Rows from block 2 of the audio encoder of a small encoder-decoder audio transcriber, named by matrix and row number. Rows with one number belong to one neuron. Each number is 500 + 40 x the weight over its row's rms, rounded and kept within 0 to 999. All counts start at 0. Numbers have three digits each.
After each neuron's rows are labels from the 100 clips, of 14976, where the neuron reaches its highest value: "responds to" is what is common among them; "loudest band" is the band of the loudest frequency at the time of the peak. Only what is clearly more common there than usual is listed. The data: read English sentences (LibriTTS-R).
# fc1: MLP up (encoder.blocks.2.mlp.fc1.weight, 1152x192), inputs 128-191
# fc2: MLP down (encoder.blocks.2.mlp.fc2.weight, 192x1152, transposed), outputs 128-191

fc1.473:492475522520460530495468533463580502462450484550544487468495492521484470520465467496487471468461449464460494499515535489512532464405472470516621450520441448519541484479523516480502463522509544
fc2.473:509520466493546464490516502519395477570552495476483508526484515485560482474528528514557548511504573534563550493458456466464484493569500513504358515468573551497482523514469524484492530496524466
responds to: voice: female
loudest band: 250 to 500 Hz

fc1.456:461512507515448502423524514510636444409503611512569482489520439506480531493478519519487477510452483477414495525540484530444519542530488515536488504533437502490486504473549446440518525531554520
fc2.456:509510466495535495630482492509343533604475420454460477512472559486499505485483532482529530449520520473565514432472527475527519454505541524466532541426537494521528460538472540544486494437471482
responds to: voice: female
loudest band: 500 to 1000 Hz

fc1.490:493521511498503493492500505514557419518448525528478524571588507481472463467515472525490571512469544498493496470442485491373417542486504463502458514558519508479454531508463537506485475515520498
fc2.490:536471471505492478502472561516440585465514474461533469431433493538515563546506558435509451510516462499457533474482548486675558491494486548512546481423498499499523452490581493492510547472499529
responds to: voice: male
loudest band: 250 to 500 Hz

fc1.206:590485506506471512503467488523471468547439449517479499543463538482560510497628513560501401531521544501417492501508443473499506474493521495475453450499507470505504521554432522422483499416448445
fc2.206:457510505487575504438404527506505506461559525514549524454531461459462522494424454441524577473471430537615525499473548495522466516476481510522529558545474505492505502424529531527508470637543547
responds to: voice: male
loudest band: 250 to 500 Hz

fc1.168:497517472476488459507537439472462522480486571621502558477407464507489493437507543496487570471560513532536484481482470466467522558419519448522440480478500514509451458444492565447474399513487554
fc2.168:527471504532484501507520547432482450498493534441504545536632561534447419517517454515490451443477465454488474402513474508483476428496554417505554514505548477470486498524611526564539509539529436
responds to: voice: female
loudest band: 250 to 500 Hz

fc1.250:458414488501521503492462520575543396502432505529437531485532437473506561509480526500477521556465421543502462522480476510504551461454477460487440520500446563466450496499508526467538652468451555
fc2.250:488537584455474468553491463496436558491593514485494444485504520435520457538516515506516449491499541483468574489494468508464504510588502552478616497431497497499530485530516470489481417563535462
responds to: voice: female
loudest band: 250 to 500 Hz

fc1.464:525500450525441431509467573525491543481495481538461645489476482430516478507528533530574550470516473491565473471531440526518494502466525469547467527470473553430473517508502523465460516467470457
fc2.464:434524495496521513501556454487410513519532592442468489462504581502487521434473485463484411468463521513468574510465495572515466472482505467449530492474490506502519463481557521468511486550554535
responds to: the word "you"
loudest band: 250 to 500 Hz

fc1.631:505558471480561474557379500524486491494500569591467526499468560462546489543487475526477518487507526435499487477506450512513506518491493451490530401469537447484554536548530532517436485456466569
fc2.631:530452502516482473425613528464502527500464449411521464510503440547429510475520490450516479546468488584518513527456516483437505486496490551494515550531434521541522495452464506479565565558519447
responds to: the word "i"
loudest band: 250 to 500 Hz

fc1.244:515431443504534478475487470474421520565545553462454529493492519484515498476527546533484492493503498459549480460513434431486470543513498484417492527437493446517470554533512475496466511412449518
fc2.244:481510544487483548506495548491606527436481484521514502507557484493488501550494487437501501498505450551448509511475590547551485485460529438564479508563502561505543466419460500537516454572553460
responds to: voice: male
loudest band: 250 to 500 Hz

fc1.41:580433538547525511524504502455433392503471524558500521502495460476471571551444548468496525551432471487519442500535488496405423542478527448519512535435511513528494489561547522453532542475508536
fc2.41:463527503460476491507505494568578559481533469433514484498525572525538420458585487498517478403564468558418550476526527508598545472515520550453495471523550495483514507429453511547462474534460464
responds to: voice: male
loudest band: 500 to 1000 Hz

fc1.300:508502472503490534519534547476465480481493519480505508471542508488509529510508494441543559456458471464410501452463506480538501478449608468535437560615449539482598520454481530481478487447519485
fc2.300:532541466500518487464457479443488506488600472471411588520504475592460473513596511445460467546531501615511460453438506522532505548454446472532491417364541463529488507528447558575495505515470448
responds to: the word "we"
loudest band: 250 to 500 Hz

fc1.350:498470549493485477471499518458451559418461507550470471447543445462488524571522473495512534443472457486473517466481572527506442492543444453458496462578446420465525499543470537408524532513541421
fc2.350:494497454554532572532541538548467416530488456443439502486588539527441449510490500508519520566483501540528598466438519429507522540512507409490446463457467556503575559525531432455480532475464497
responds to: voice: female
loudest band: 250 to 500 Hz; 1000 to 2000 Hz