A small encoder-decoder audio transcriber, trained from scratch: mfcc input.
Rows from block 3 of the audio encoder of a small encoder-decoder audio transcriber, named by matrix and row number. Rows with one number within an expert belong to one neuron, the router's apart. Each number is 500 + 40 x the weight over its row's rms, rounded and kept within 0 to 999. All counts start at 0. Numbers have three digits each. After the name is the row's rms in percent of the matrix's.
After each expert's rows are labels from the 100 clips, of 14976, where the router gives the expert most weight on average: "responds to" is what is common among them. Only what is clearly more common there than usual is listed. The data: read English sentences (LibriTTS-R).
# router: router (encoder.blocks.3.mlp.router.weight, 16x192, trained with AdamW), inputs 96-191
# up: expert up (encoder.blocks.3.mlp.up, 16x96x192), inputs 96-191
# down: expert down (encoder.blocks.3.mlp.down, 16x192x96, transposed), outputs 96-191

# expert 4
router.4 085:487521391541499487495543535486552521436475477436555582491494532455445407580587462546415456493541560488542483465509492461487573489438479511461518547591560448502495486508557532525490391424547536445520542515531514472477526496493499500537501534528502542521540527437545532555566562474449524494
up.0 107:471501464554551397497533426441523502507469562504487538592548532554475481476509504479509492544463469486544520537525533500434515526536541469499512590486511585423458478470466502446578500505544503439448505510480551513477393487534534597489498530558492505505480436528492516552447521405542483523
down.0 102:447499434492481532581519422589454486446521518434497567521442538498491544481487573524498510527508509541487546552433548506472430512526455540409479506531524490571474445537548508440482487464579519533516472476539481513460476485480505435487557533515471471501541519490469514564504502545525546479
up.1 096:527431582438510457474551562529554521533470513474425466481482498499506524507480508516492530475506522504471528490519538512572536520575478424508545461554489401499503507520459501492406535533478588525421605496555468475542597442600507478529485477436469527471497548440498453520471527460536543512
down.1 092:550496499504514477476482512458433463440493539469549552489496479499545518484531493490488452522512502524552501502518423453467482488462502455519488457519517469451490499494542544515464504523503454512471465477414513507500450493549505545496477527524586562508591479506522510485544499460476482529
up.2 102:524456515512565475525473418489484403544497467457495463541510520514520527520511538504539490547518567439483526517481450496486417482482497576494562517540403490469480468463493627488449543454475428437495436493493519500497529461507491476489458486445515466551536540484514466528561487561465545503
down.2 096:564537557487485636488471488562536522510471496478503447527446479498475495492476446561510481472513541530489483516434461499452485521503528495506490524533537522545499582488506494504523498543505577435440479551523520496481532517518483477465460351478537494419519497558485496537500486435525469457
up.3 097:505550452454484579553516487508484520477450436480502455564506520445516487430490516551497503499499526491494490536536538506496495574503563495463532436478518397530538472490555504599538447575495482521548537540515597535516445516517535458472510480479501544513556535488506532504518487467606451478
down.3 095:544463523543452512475425495553461468469546513562473471464591521549519533520488511502538439500492534482517579523517479526492468486547544524534447468537491526456503467469441576503488456507509464481440514478537468477433488490488474488514440481500489505534537517581560520507483510477448524448
up.4 102:506523588558558525516588449500501557475534449588581407530500501497563513490505467457489475490538514471427504554481465502481445500546487480449501534475479548547487463555464539493501521495503513487507438473520528567531522455516534436418492419504504454486504513523510494486482495517493549502
down.4 106:542530431505570466475460514485525531544465449473516480494465504599553478488585428460497517526503435506498510578514547488532539540522500567501432492501493538489469548527499529553522471489534509494567497537489532560522457403497471531525504528477438492475519515517539536482496451476535475507
up.5 100:504519567528405575517541545461442567490497477548479452497536509515514513525420489491463528494512481488519517452543532548500509473511449462521517532439458483509463526521467515502491496514403477503470462373535539563489582578485512472478510427502539540501522459550470519552434532467483476471
down.5 103:488480532486520458483457538520573448582510568644474452495500527444498517446500586491446510536497515501559468586489506472562534563487508472511509564533520458527531489533512451468463515591488463537476516517498525451513427454442454439526533521534468457469526468509507480468447453420475560487
responds to: voice: male

# expert 7
router.7 072:506514463564481477458451485507499501534465476450556544534507487479463521515459414476442436493433450480534546530466430448525545532463470496588537530564548501580510534489544543541525453391503526532524510521555525556484514475512525475547477529552528557527586521509459535580557519477491572517
up.0 102:496631503460536532618468442564504557527501467518522481524483517603530474497497509527553507517516487498531479475451451464452468468547412499495505463455459484479519491472433587500555455515495481462444411465487548507470469467524540510429488470491574563506462508542453476535429586478542514501
down.0 100:532397436490478486482533527458571459492540553474437497585449534532601491469500492491465518466470460497415574480518495539524502513556521560491494510558515424526533421595511507468482504445497503547519517481507499563486518486463398481470497471426423450510534470454492451526483394527574495532
up.1 098:510526543430458506556549495420479490558448479534513489477546458543534530534499507494470453486516492451517501510470540461598522455558444501491518423409507560493442543506491468501530506514475574456620516512468466506484543488500483499434460509533448522512505551497506494526524532517614544517
down.1 100:493506504536587464436469533517572451502476537574565486596513530535581514389511485517509481461489444508476487490531436539468516525454552588471513517483490498583499471521517438450457494506516548458496504486513534520592513484530515526483470421475545490466574501561471586436459486536426479527
up.2 099:529425523486468534501545466466537477570505468543514517468521482506523518523475512540526552566552513484524576467473446543488532565531499517522540472435566503453517516544498512533416450580503502422476451482452499550578500486478505592530523489452418507441493419460505487465503524502494514475
down.2 098:512602468556471572505514474465478526451508562455584500505495548524465496512535480494536419411493456488450483521500545516511541476474520457535510548488365513551482424456469543509522509462509503512445484498630418497478503546456529467480465547470535477545469486489616510507504436488529540484
up.3 088:481555452534534420474540466519515497497566539537541532435502501506513508502494516520512477478519510513494466469517453466451488480550463524471493477497510452484409477495459510443520453508439449553502475470497495546538496470481547508510496563513471496494514467482474487497504485500556507406
down.3 094:482481526469434448509499544514510463482486420512494510585530533500552543357546494452455462544498522604528494461502476483519438481493510532459532539535450456577505523555529513544531538549532578471537515470438594517519515546543450516495551518469587470557512524490533470422544504462504487499
up.4 112:527498557420498572525452527506537527521505479521562497511583525457491510554516522488475470537467503474559496495533473511495511536556583512485472453465473476533492452504530444462455540455511549512481546480556537462510425470495490457465466521498583459495561505522473511513558507531527527514
down.4 110:438506467536470570500447469505486488534476524508468400532467542451469429528554466536469614478516499514456521493495540571542531489442478456495475478520576540477493544540503475562480456455533491574498520582511496437491552509465625538498464438541490441481513485511452472520484453424517453539
up.5 085:493476453544514533491617525532510516518496496506546499423473476466508464487508514530462523494457481475534410465505496539480459523478517575499461488431478512407473402483536516474506501484521464514546484519504510525482596527485483442508491458477470509483514369519518493535453457452553505457
down.5 091:489543515465497517537365514510502459521518513438455451463537531514507534455539515400497473513539482533472447460596549524531519529523482465585466450541463514460504542525501511497485586503488514444508457473545487478560508526521421497432563445527543537453459565501449443498579517512429525501
responds to: voice: male

# expert 3
router.3 087:464500447512516426453446479530558478526516472510565497455493537522548560455471514538410533466558534431441550503431479519490524555466479505571474510601497479515483550481477495495543461436507545491478459525527527456471464439499479528547457491555504466499492521489488547516539489453511503434
up.0 093:505588525464515522587577537501503459547536575466440505468471488524542505510452495527513500512560530552547485551529575450448478474533534508468451416494479446471556380440520434494500486539462490461463514485524447519530504556525486489548529526579486495475498529510598534491441470491491476462
down.0 103:498472542509451469540521506547482495502489434568463407436483517457455550499478541454470487454531484507432463525490443517565530501528459495489478537503515478603508491525590443539494492505502517517506518515466538476492447499537486481471467484437513506524418421453457532477587498522565468565
up.1 107:497502476445517520548523513494481530525501535476459562533547524513503496476471513472487481520488543508561447464520558469501552557462476485487535479577582552408493509460493514551557571527455454547511505494436512500558555495506467539458483445472503492484482475539486550437592488511440481448
down.1 112:497434531513494446530469484517541567425507448492502458467470497421394418562482509518458497468561488435431461567531529506486404552546496480494578418552486519487489532445511499540482489457533489543566491464529475494508480471528568451468521466548500508503493505476518492525482514420523573520
up.2 089:500558508520613462564505453445513549383496475494460470438487479443451458510521511519528457469499469514491470537481518493435427484445475589548516513509464452425516500485477472523455501478530489501579484517544568497566539611511482541467422530490493555471416459541518498503350524496497525413
down.2 092:518420466459504443446443473522508470507477532428567586520541558478494389446549490500470541494523553483561474392501495505579563527419435513550513474532522527518487469448508552543496509514443481519539536482480432397459592539508532512526436481504527493505550453497516576441554519549552476557
up.3 107:541545522439540529572522498454521542512423530548440465466477512542498488478483521517458462473424500480429421526494456545482456492606434520521489493524428468532508456540527520488494500502476455512422542425557499512517548504506494502528507439438586470555576527558466528537490532505510458527
down.3 110:521495466514479388541460537556487528472505511430448559482448512561455538456536588469556429537568454467535512536522487441582595522462450423451502509432489490523481476546556491530476484519473555518454508589471419551545457518496474474433481552530476480519501475518522510407508563537521492469
up.4 103:473472510500507458473454515482565519468413449524493448445434503481521522480493495496485488484513564534491482525462451539494466507465568539492437509511469505552587496550507520512505455519508539601492521475564521446452537537523463419490521513445459557410454490503484470419534505538441456512
down.4 102:475523494502515572518521493495485503511521532531520446526550539503553546478562454474493528471519550491513490518546458458470483525496561533528491519454437471555409510456495468564454516458601452459480506439532448411486472534477503477553486436493585482467468470473504493503515568558459490461
up.5 106:488507463499516467464465473523445453492551554461561569472478520522528504549531474497512505501502521514516504500528528535506490498476547530531532568407445497592509464541465467531472510466525533517491549625455455486536516459560468521510535552485441507545584501481524423451474440502458528559
down.5 103:521539580572432563583488536442535496527529519467433556504500465401452546542467510531486528449531451475499525502503440532495458476569536480492408535454518490533549571523466473527484485556469504505468464460522520436555515565519501503486552484493543517547465481457525517510503586502464473432
responds to: voice: male

# expert 1
router.1 127:522494513467485520471518582541537421462554472570501486479483555519553504466494492482506526494476477606568539469540516517460497489509555484503538455469494412442441455468482454558474454549457473474528460586554443528543510509465484481490444498483509457415583543536576517451464480492539425460
up.0 095:508492528424559554503460456488490467508502524446494441449473474529499535545494464490521453514450518478534601486489493491488503475516495469446527502419485449580468577539529444479488509483486517520528494496517537513537601507500418455479482434473531442502443521523531495487415565442504466501
down.0 095:517536531506493513477539455512428540505525518475567547477453494449500447535541473541496537532485510452492453537491523443461551490598466433504477438466519567504535458482487553489474436483486510522522525490453568512464390564568422462517523567452536539398470483457484494505595524494569530517
up.1 103:491499519518474497573507502398496521468473453536519493500577484421498470505546500515515505462571456459576479503516538524452494537416497479530474486479530567427513516483509476565514562523462490533501465547487452524537565400474572488494504496511486497436490481470539378515492440534504562497
down.1 094:494495443531416532502438568473556543471517473497429525474509496510439558438547503496496470449571474556551546478482488467484562472506477498486579469475451425417517479499499483409499498509489465553529495508440468520543465476547556520496470503559452468498508525540533535472458530481484482497
up.2 096:488479542487511508483482513522503502512495510470459496559570527513533513445521488481492474542535512560463523487517504500526537500452495521470499503469538513494451398423514486497462503504423530477456524592503487472525523493434478473483400465516473462489425567507523396480576580539493476455
down.2 095:489414506543442482519516460478456540537499566534458506440483601499473521516510440468442565478476485486434493491504555490506584570553483502530467515470477502556560559575533510537467490504535506537524461446519470460549498505521556517419471577509492510524504493514380536488505514426505478513
up.3 082:539477470499505494567508512505543456476502572532534475494458504524567513502521521485507501575480525505504535474502487500554523414572583508492488536469484504494531473555491476470538575552375498403501539471520584467525425486452468476451509600440479487510400515530527540518505408471472478549
down.3 087:466505560492467482403493460500488491479539530528497543503605469551503503600498577505458512471469455494553515520580484546497483523519423472514542502522483537560540478498488504495471512529518509529549443477512479514523436544465471481509489425468469508474588367542512533592429534538540492504
up.4 093:511511502489446528495537493523451493471535440554486453534474518494526527389540515474545504516542452491445497502486479480568469511490495483454491518545448453497475441486546513496539540506503440534500510572532515550508466546599492453425511555475473493529553434547508417469449475471516474519
down.4 094:459462500535482513466517525498502480501503468449446523514452508562510541502452522454477564484474419472471439516506460490436476471555546587512507488577572576504525493476472538519518544522523582484481520425489466495502529464471502468477544484495515529451497437524423541561486461523490537549
up.5 093:466506500513504480466515514552501447494530505543437528523570538470506496571492491504495525535568485547527468484483494545512483518484521467536501483492444458580503499516486502517459444437519433488446540473472537545507475418488470475484502427470454515510486535510419492441479588575511547507
down.5 090:511514523461479477545513472430553543453484501549533434542487507501558511422557501469479363474581524427511533547535488453474605432502497444476550497538610552476460552465519471541474487537535481456549515509486466481416584483469526486498563519524485456584486457507539469504544512465519438448
responds to: voice: female

# expert 9
router.9 116:538491468466517514473486481481464462498490508503441475465443511522416539499495532529579546466551519420435468533497489553538460520588501509555504428561463555473493523430523482521436492520504466584459565565440500494436477518464505493508531499480431496534471501538456471460510492543502510516
up.0 091:507469572465485466563493442547515502503482473527515471513547499536472474472463515492478526504479497488475496550481529435546451539444501468518505531493481484542398501491463533433521465457456496522551531567469491504464452442559472546517445573543490488488471483504453448473502565449548528616
down.0 093:519502473527509516500571500475467482561553523432437515474571499484472494553536473453520467502500578463559493470415487530496548519499450549473551510406450484519516475539472463494439528465523490549508486514497468455546472484361541490500520508592500482607495518531506500576427561470475552501
up.1 093:528406530506550466519511483519558483500565546492450465518475479528510507458507483536508487498519521483474520465521479495444433625546498465527485532512405532445503443455539461451449538497471492482526576488487450518527495520485515571498601501540497497496467548504505521509525500477509464517
down.1 089:479572576506434503584477492528474470534467431524558557446534519530532509632541510488550462475452553525515478544468383495490567469490420516548526544504518483538506542462514501486545520510468461525540449516499565444489509461514421393476475429512550522485474521507552502453613474508468510485
up.2 089:548468496505433522537463576515524518573546452454462466475453502481490481420488487537508527503465505469464511505539527607489488498519444550520493461534482495572441398494525541577503496539539543459539466464513514494500457578422420569474487541555514416545556468508519604514557464549447498441
down.2 098:464487523475481498445533407458557540453416477476546462470548445549560496571566464460576572490517460538560545474471515452558550530432560407543556474477550520461503557500509514497509491456451407486514533538473505489528553513563508511493508484520487505573513449542539481533444505487476515480
up.3 088:525550528468500516500531541451463488504485531502521454457517501467483492509496515536522451520469485521505499487481479466422565564653524480528488540438553500466550550502477549557505596484566524494490498508507557504506514469503456556525496487528508560474501473493539528513556529464510451551
down.3 096:530513500544518511448542478443523431533444500453498472478494422491504476520480515478553488438573514449507469498535536463583479499471515534515496489479538522548492476490519512515534498469530492481461487483526482561560460445488508560498454462501514477508458531483512582576559465545458439551
up.4 102:571556477497452498479484534492475527439516442467519473489473497458541498509491472500502450525487458520509593473483457517419507466555530446526577486489455552401452494551473484596530531478476518529578376482484575520526486415482490478442554518507566515497525510501499503535517475560503441502
down.4 106:450482480448486488521499442515484419607469456465515530508493546534437512527466493415548491486546467459469446480507539490605473527450471517411517486507452453577480446520463503486479473507522456427454504525514446476600530513556523525490529445468452537526427538531543576550538517466517495491
up.5 088:470560466486573488454508480475487452516499431504497490545523474433515490496511524481499569484465491456504463539516503430473475463436459615463526505562571444439494488524506512530520436529464528439504531584577472417520425489416513549473483500457460557477518511469463399524515440472465510452
down.5 088:498428475494482537539550515493531548490470520482512489474497479470526507442444559486517560550528471533435502447502461476526519511534445497472462568445549514561564534490465431539473438497540525521507514379521475441446510485548534465529486604498495497504523399485461507472478583501492522554
responds to: voice: female

# expert 0
router.0 073:497467482562478468447501460458515504516459438456504553516510481425444466596500460467445479485450512471484544514505472466480576523459462490579487560577528490527471566493557514553541477419526526479530524527589491561522503510523550433550484530487544540532503519513497579581584581520493516521
up.0 109:484517492491530487486570465477588468501489443462502547540523535539535501464487483471458507508507470472525531523491496482412649582461478511459584445474567510445514402445461415475461534513519530450558562571534474489539569480498518457498487481537499460452546480480428457477475492534509505425
down.0 108:503470454539479461450471472521537522491484475477507461498463526519508497545525460553481513521420484470455481503542504541502498507497510549528574484554474451518497434494509484512526498542533526452521481551452556515486431539538463473476515586495428557532513562458520518570499487488486485492
up.1 098:518468529437469580469503521533508483520508516507536510467459498627516526449451513489489452462549452460474480471498529571538432492597506567514548485452485451561479541494468483522518487521607534482552554551513492444457474502555410415521462490454549455563469537476489421518560493518449507469
down.1 100:513492504529512523491492554376461495530523512441489449448460458465533500544459524508460476530502503525508504555511461496495503552445496391521467455547472481399492533445527524465564511477504479496475508496493475488474531550482486467529540385519518482472572484550444527480493505482536459533
up.2 101:510503511505503471558555429531421591513497527494477514538514510501453467437487474515501440480563523495560524547485518517551480495496466410407510500528529526453480448448486508550546545488468534503490468600465565493551493500442466513427460428549484410491524491533547564528520524488479457525
down.2 109:480524519515516480478556534509571474451542496523419487447534433466501483526484516472449517519500447497537513488501526446477534527537478470517537476472497419539521458568543578538526490473507564509572435520525437509482540547560490507516448480436559525512549540480482494472543431522484525504
up.3 105:507588428476508446506524513528502427470468542513480491538487491544561517514529501494459484445524551493521489543507419510466557484609546404549557480519484517497533512469463448564463404511438549518569454489454493550486499514541440475523517496448495452505474446505481493498424492472538519472
down.3 112:500439556530542443420506529489495537531514464539516505557471466467481502552522561466420521501470548439406489494573511472455464517474523637472485515499488475513456445411458487510537531582496455561556513505534534473523529477551525547500493482509500511529564483560480518475503551469521472544
up.4 099:520435402444515537496472504466483532492423494515494464454454479497528471514570520502519470548494506508520521546478511513551619615460523465539382407483457478488482440444425484513578517466467523470415452502490517495555525494454563474469507525518487506512506601500498603505459447509516472482
down.4 094:474581517561452499460525488560482476523509474507481488502549541509533561526493457491498548536474493540418500502536439489536558505518539529455510568530465477526385588532473507504481538461450523495580573554546531555475470427562489564466522535549479553466489484439534471515582399477494510478
up.5 101:523465572411488483460498489463446500521522553483518514531468499591582518564499510508569513505526486554557522482508501543554476407489450471493554530502467530524569590428490456520498432546542514533528493485554508409396478467493480514450492503509501538461509539524552457469548479595497510527
down.5 096:414406497483464479531529488434455457486508526518428521424460502471438527453461497505475502498468452508534560472505462479526492522548531604442534491594505497501471532500504503491514518469489547567507503454529506525539523512453560491489516437484517460549527448498451551524449506504522553484
responds to: voice: male

# expert 11
router.11 111:499497552535472508535496453415533538469596480537500486549497513494510456481478575543472469523474549523418500486530500572495497515460493447446556454437435529516499479498498494448514459546415538416597499465426495534570531502476451522468546474514557467482482493486587502478441542482495453595
up.0 089:566530578443549426466480505440452484473426512552518551534440481460515537529492484494444500489494523518541463530442475471480539461538552513472586494476522511403481534481453531538483578549531483475531534508521498443537579472429497573485542493519507508438538496481508457482539483458528488430
down.0 098:494410477537488505481531457456464511578468543521523489490443410524569432513488572491489468533462523556502476508554534538507470439542436434537395490443522490543545447519427459509517477481501582508480488475440501437489548451522483466523492530483564433511454516469452512518539568517507546539
up.1 099:427381564502471536501487542553482583556511540552524535540464502532514480485494549538495554520485482476522469501547516492530536504538530450544582504430544461498479470564476455537526499435449421546535421470504531500482562410488511561536450443529439521478518516434562452435529399465403523506
down.1 105:550540510529500488523446476474475469535498445468533475441473522521501615477501482418605520463457470494414520562509499519535549442495547516455471558466551517460510563484491412523466486502443562443424509537517421475501476515531530485505578531500480468464523508514505506524469525463550516536
up.2 097:393463493493493574412419505492468433523418506498488493537522497494503523478503499510458443451470559514441553493492503577504453521532450475492484541476521516475476520504546478489574470509572478506473522507504564504551438479540528557540554487516473527483530544444449452472489565484491468511
down.2 098:476488503493439548576526513548531496440458488516536559518534519500540453418458459525543567529553418583465508520498494463484518451471509514478552496529476423458468406465496502479466462492454517516498442517532525493503472476495449480491474506458508447513475463490444506549493426488485532565
up.3 114:491526527489521523527534517451538450515604506521478514533483465566542512519467528483463452472493478506510467491557496602506455538487466437509486490551489518463450474418485573466551529552514562488389551515544511485480520518515438402513525432472516498496509468463500494447493437495479458486
down.3 120:535470508432441531498523523492528530506474482528530516544578488483490512479499478476447440460543485443601416445461453466487488445518497529487445441468540517525473488477532541496500537512520523487525513537507498634489505506540535642513496484540544487420547543458559541491477448432508541366
up.4 096:514480457501422434499485506531530591556564469577532467498522496533538485459466484482491545555511521496533564507509509483464499495393468490522537441541511526544474413499482510448512534520440507502528526508457383490547458502511488367461418429557488523458505398509484539507522414543509553522
down.4 098:389555549482518446496479479569490487529505516534468451490488480497460532593537466487531427487419552525526481553505457488494482563432490519573515537570533426471550543477566499493544508484484479502486492541499533523512534519481507537469486619443500479517498512488476551438417608423528463496
up.5 106:501472440558531523495485505517556626486536464487486538445509503496481469471482497511504502498587474513491469502544459542504572536456480447472492497488533539457517512514496469409517438445442443597565469513494469558534517508523522509488517567505492486522534553447481471460486531457483491566
down.5 111:497514552495461553459513396458493452511510460492472482525475518538428477537509510490502564475485423480491521484491519495448509478546507539503499523549489531578528500488571550543486532584501496446427556479581499473462495533465554477539427504467433492455497461573518506517498485509512463418
responds to: voice: female

# expert 6
router.6 097:529486531508522496451544443452504499504424556527549466469448497422455492515517438472503515567519503475478520461468569481519488538517468500532477448527494382448413489600467561523468527552498470473484531503483406515507485429501472477430486513462472491527522495521486549492528449455564581501
up.0 092:583477426484523452510491493498484485544518477539578452518546513491502463459508499481462512492512523488519511557484430431467482492439514461503490478525516613469508513488500526518521500438473563470529547477468511487448597473443529544498514452537520469422553487537513547500515494494495526630
down.0 094:386487567508463500449438555538490497492528470462380480484500531485574480466497523509472539527460459453591524438528548554494519458506503510480496531532449467488465471512487440488475486518466461554498495466498446572513504468489453530501542472480497505471568499495418399569518541467548511513
up.1 096:509538409467525570507458509487500539480481495508437501527535491445502481460555506507517484533520520530459466502418552506497469451479474614494522502546534481526539433481464533441504493583458518476588515435531534457490504554475470471511556430540472514456493434543483543508453457487514571580
down.1 097:502503580501495548492543515532495502521514550512521503512540437519481432442478446475583550447568483533558467482493439608486454478432495486584467488537459488465503552489575476491529537476452504520521469504537458558498522464472480533517493510542547499505504496470533490464472564594479484484
up.2 103:526516447551541557513527508443411490418533485465520530460494501489493496527491469531538598563543540546505509589503565482484460471454437491503483465464537438491525422482470519483486473551471433484448485577489445508461470429501488508505564444551520433508417575568521500510426449467518432417
down.2 109:504454505511523532497456521492509449521507485487475507531478489560495550499533498466454516516514408481522513525440432551563524535494529512526496565406382580541462542458443500445469459522534517418513529429549506515416516516453545441499495518527544542500553477478435572568468455518424530505
up.3 100:491518496479464472431549517484474508496506580466452518460507474518515505532483481482485538541489529505498491521478562564484467529467553445604485447521506533513469542552490524535606450508442611547447488560512500451463506483559492473477542525511522547577506468466497436488479474528450496515
down.3 097:493606518497487490529428506520517531495507470525506461491495463459524541517477530488474507543473498497449594522474503435499531502453495517440491480524452446446445446502536461449442506508436534467590439494524466545490587617490497506545493513456523518473485520452475504470433506471552572471
up.4 107:457550515444488539566462522471490492432462439526529492513450500495492510483512438476465484503539492503559496540519510611584463551480486447520503507606556448528524574544538537438541495472476441439473550438506507547530467472526580507442468478507456535451479456491466514519501472474516543487
down.4 107:491433456527521479533526504486537492573482533460485556462463471475495528517505537539530481472468509487448556581481543476437593510548570462481536526503510451512411565524557490568512449451541523442480470469449498487527475563525360481537517465441469469514511472481573471496474424553507467444
up.5 096:506494506464504530534490507463566523514499502430524553505477504513534515492556514471515467489530521484491503426519546485510526466545441568506513568598515492592440498505575532551483516447493454509535419557464598515444502602449476460573533481511505482570549485494516461492523433543488484475
down.5 093:552501483543465494476484519563473429533501485505549489513513514494503502509459394557419496476434442581451484485503412433537561438484493486468554523510520470517548437517568509502521506535477436470544550553467491487570503521505481473462479520380534555472471512521481487499529572520482458505
responds to: voice: male

# expert 12
router.12 075:490537490541462479436484472525536494507451474484533542542529473483496520514452507557447471488473554479525510487514452449476577507456504480551530542612557534512484562497554466544549477443543546545523482514635490520520477506506509465550477571559541536525559520493484564608578533445507552515
up.0 088:496441447610499555548468565532488397452522508497465521514511519495529511458513527515516446516500476517412474475468444519531451505484478475468517526456581534485548467536517474501497465507487437509494486584461503493433544468535478505444517443487522452523557562541547498508551505456551543452
down.0 091:510436514496470478435508488519586522488532481448529516515529415465468499515507459478506550480483509518545484471477526481512539505519574499501531559475483590519521535490390506560463524585431488489508458457525541496558431491512475506527444560593446503418508460472562503496525494437537491501
up.1 107:478482527554501603487545494449481485526515461529505529481504485449471487502532513514533495519507497502467524478515467536503450480448504483533434478513511453551485446493496504521464494488410437524458536569491488480633459513545457460518431592490531532535453457503510485476500489520549527545
down.1 104:564494480494527457497466494474481528594419489595464470505468481535574507471505474510506536503549470528497522522477456509603560503533520528540529520498442503551459512523446486609493457541501513423459515428479458496426485559428533458561484459457495495558498441507459550489474533548511545521
up.2 100:497508515446521498515502494549500504512472541539533484508511516562520488472474526480484583498489533531563488517470521466438534518445490502517506482586490571461519422567444511488454481482460466553446446562423447503409532564553542486556469513461449500515499399452536489413528475492578532520
down.2 100:477506489497510532517538486473494441526532511432403567509438462482512457506549453526555482467526499497527555523519516496507527496505436541513531550490471506540465558519506516500539485484533570459476553486530469494529541473522522485465508510516445505516477533500496482516535537505469493571
up.3 087:554485571588474445506434441475516525465530439494537490570586524484509505558524488484537542485559517504535537493536483461599471470488405540531473527443558500526456576449486484508440470547431501519538505440483536484520540544473465517497449529489530415513455508448626506469468548503509585525
down.3 085:488539518404468456454466540431511509482479627553460523550541530500452476508496497433495475439516528433414493456498503478586587483492414564434527520492543558548519390511461539526489522513458478456543437524544459456528509551461440513532494496493533497489465528488499492478460517481493483507
up.4 087:501476493521540616462509554536468540460593444505492508479505484537516487483477525473525532506545467451536480492483478485464456499478483411494484458436559496556511566480466461474481406546498472441507463533496477512488532498502424580484536399483496393574514495472486486508498534543517438548
down.4 094:516496510523513539506518505502484482560536531479506508571447573510545503482510462532501481473466430462540511520490529501442512451592503503530486493579506525458458471512509462488512561528507510452508534453452508517534519522523476511492509491467585489538626470464532498436507556486509580507
up.5 090:582490553543527492537427440602537534570516483532576513507581508562461480448506511521496525509490542559459538526498557519519532464494435552480535493469434460531556578489432487528454499526463491541441528481539507526486443393444543549438457514512449435531465500529445428471470474507525558512
down.5 093:452502493520485527519508477462518530531490633525521526558438547573574440524490508500514427611502455466490516522485454463463582524445458502516485416570443547484427488533500425456491509526526525460539531443506473526500468516489396481477450576540504530445515550418475580449504548493535509495
responds to: voice: male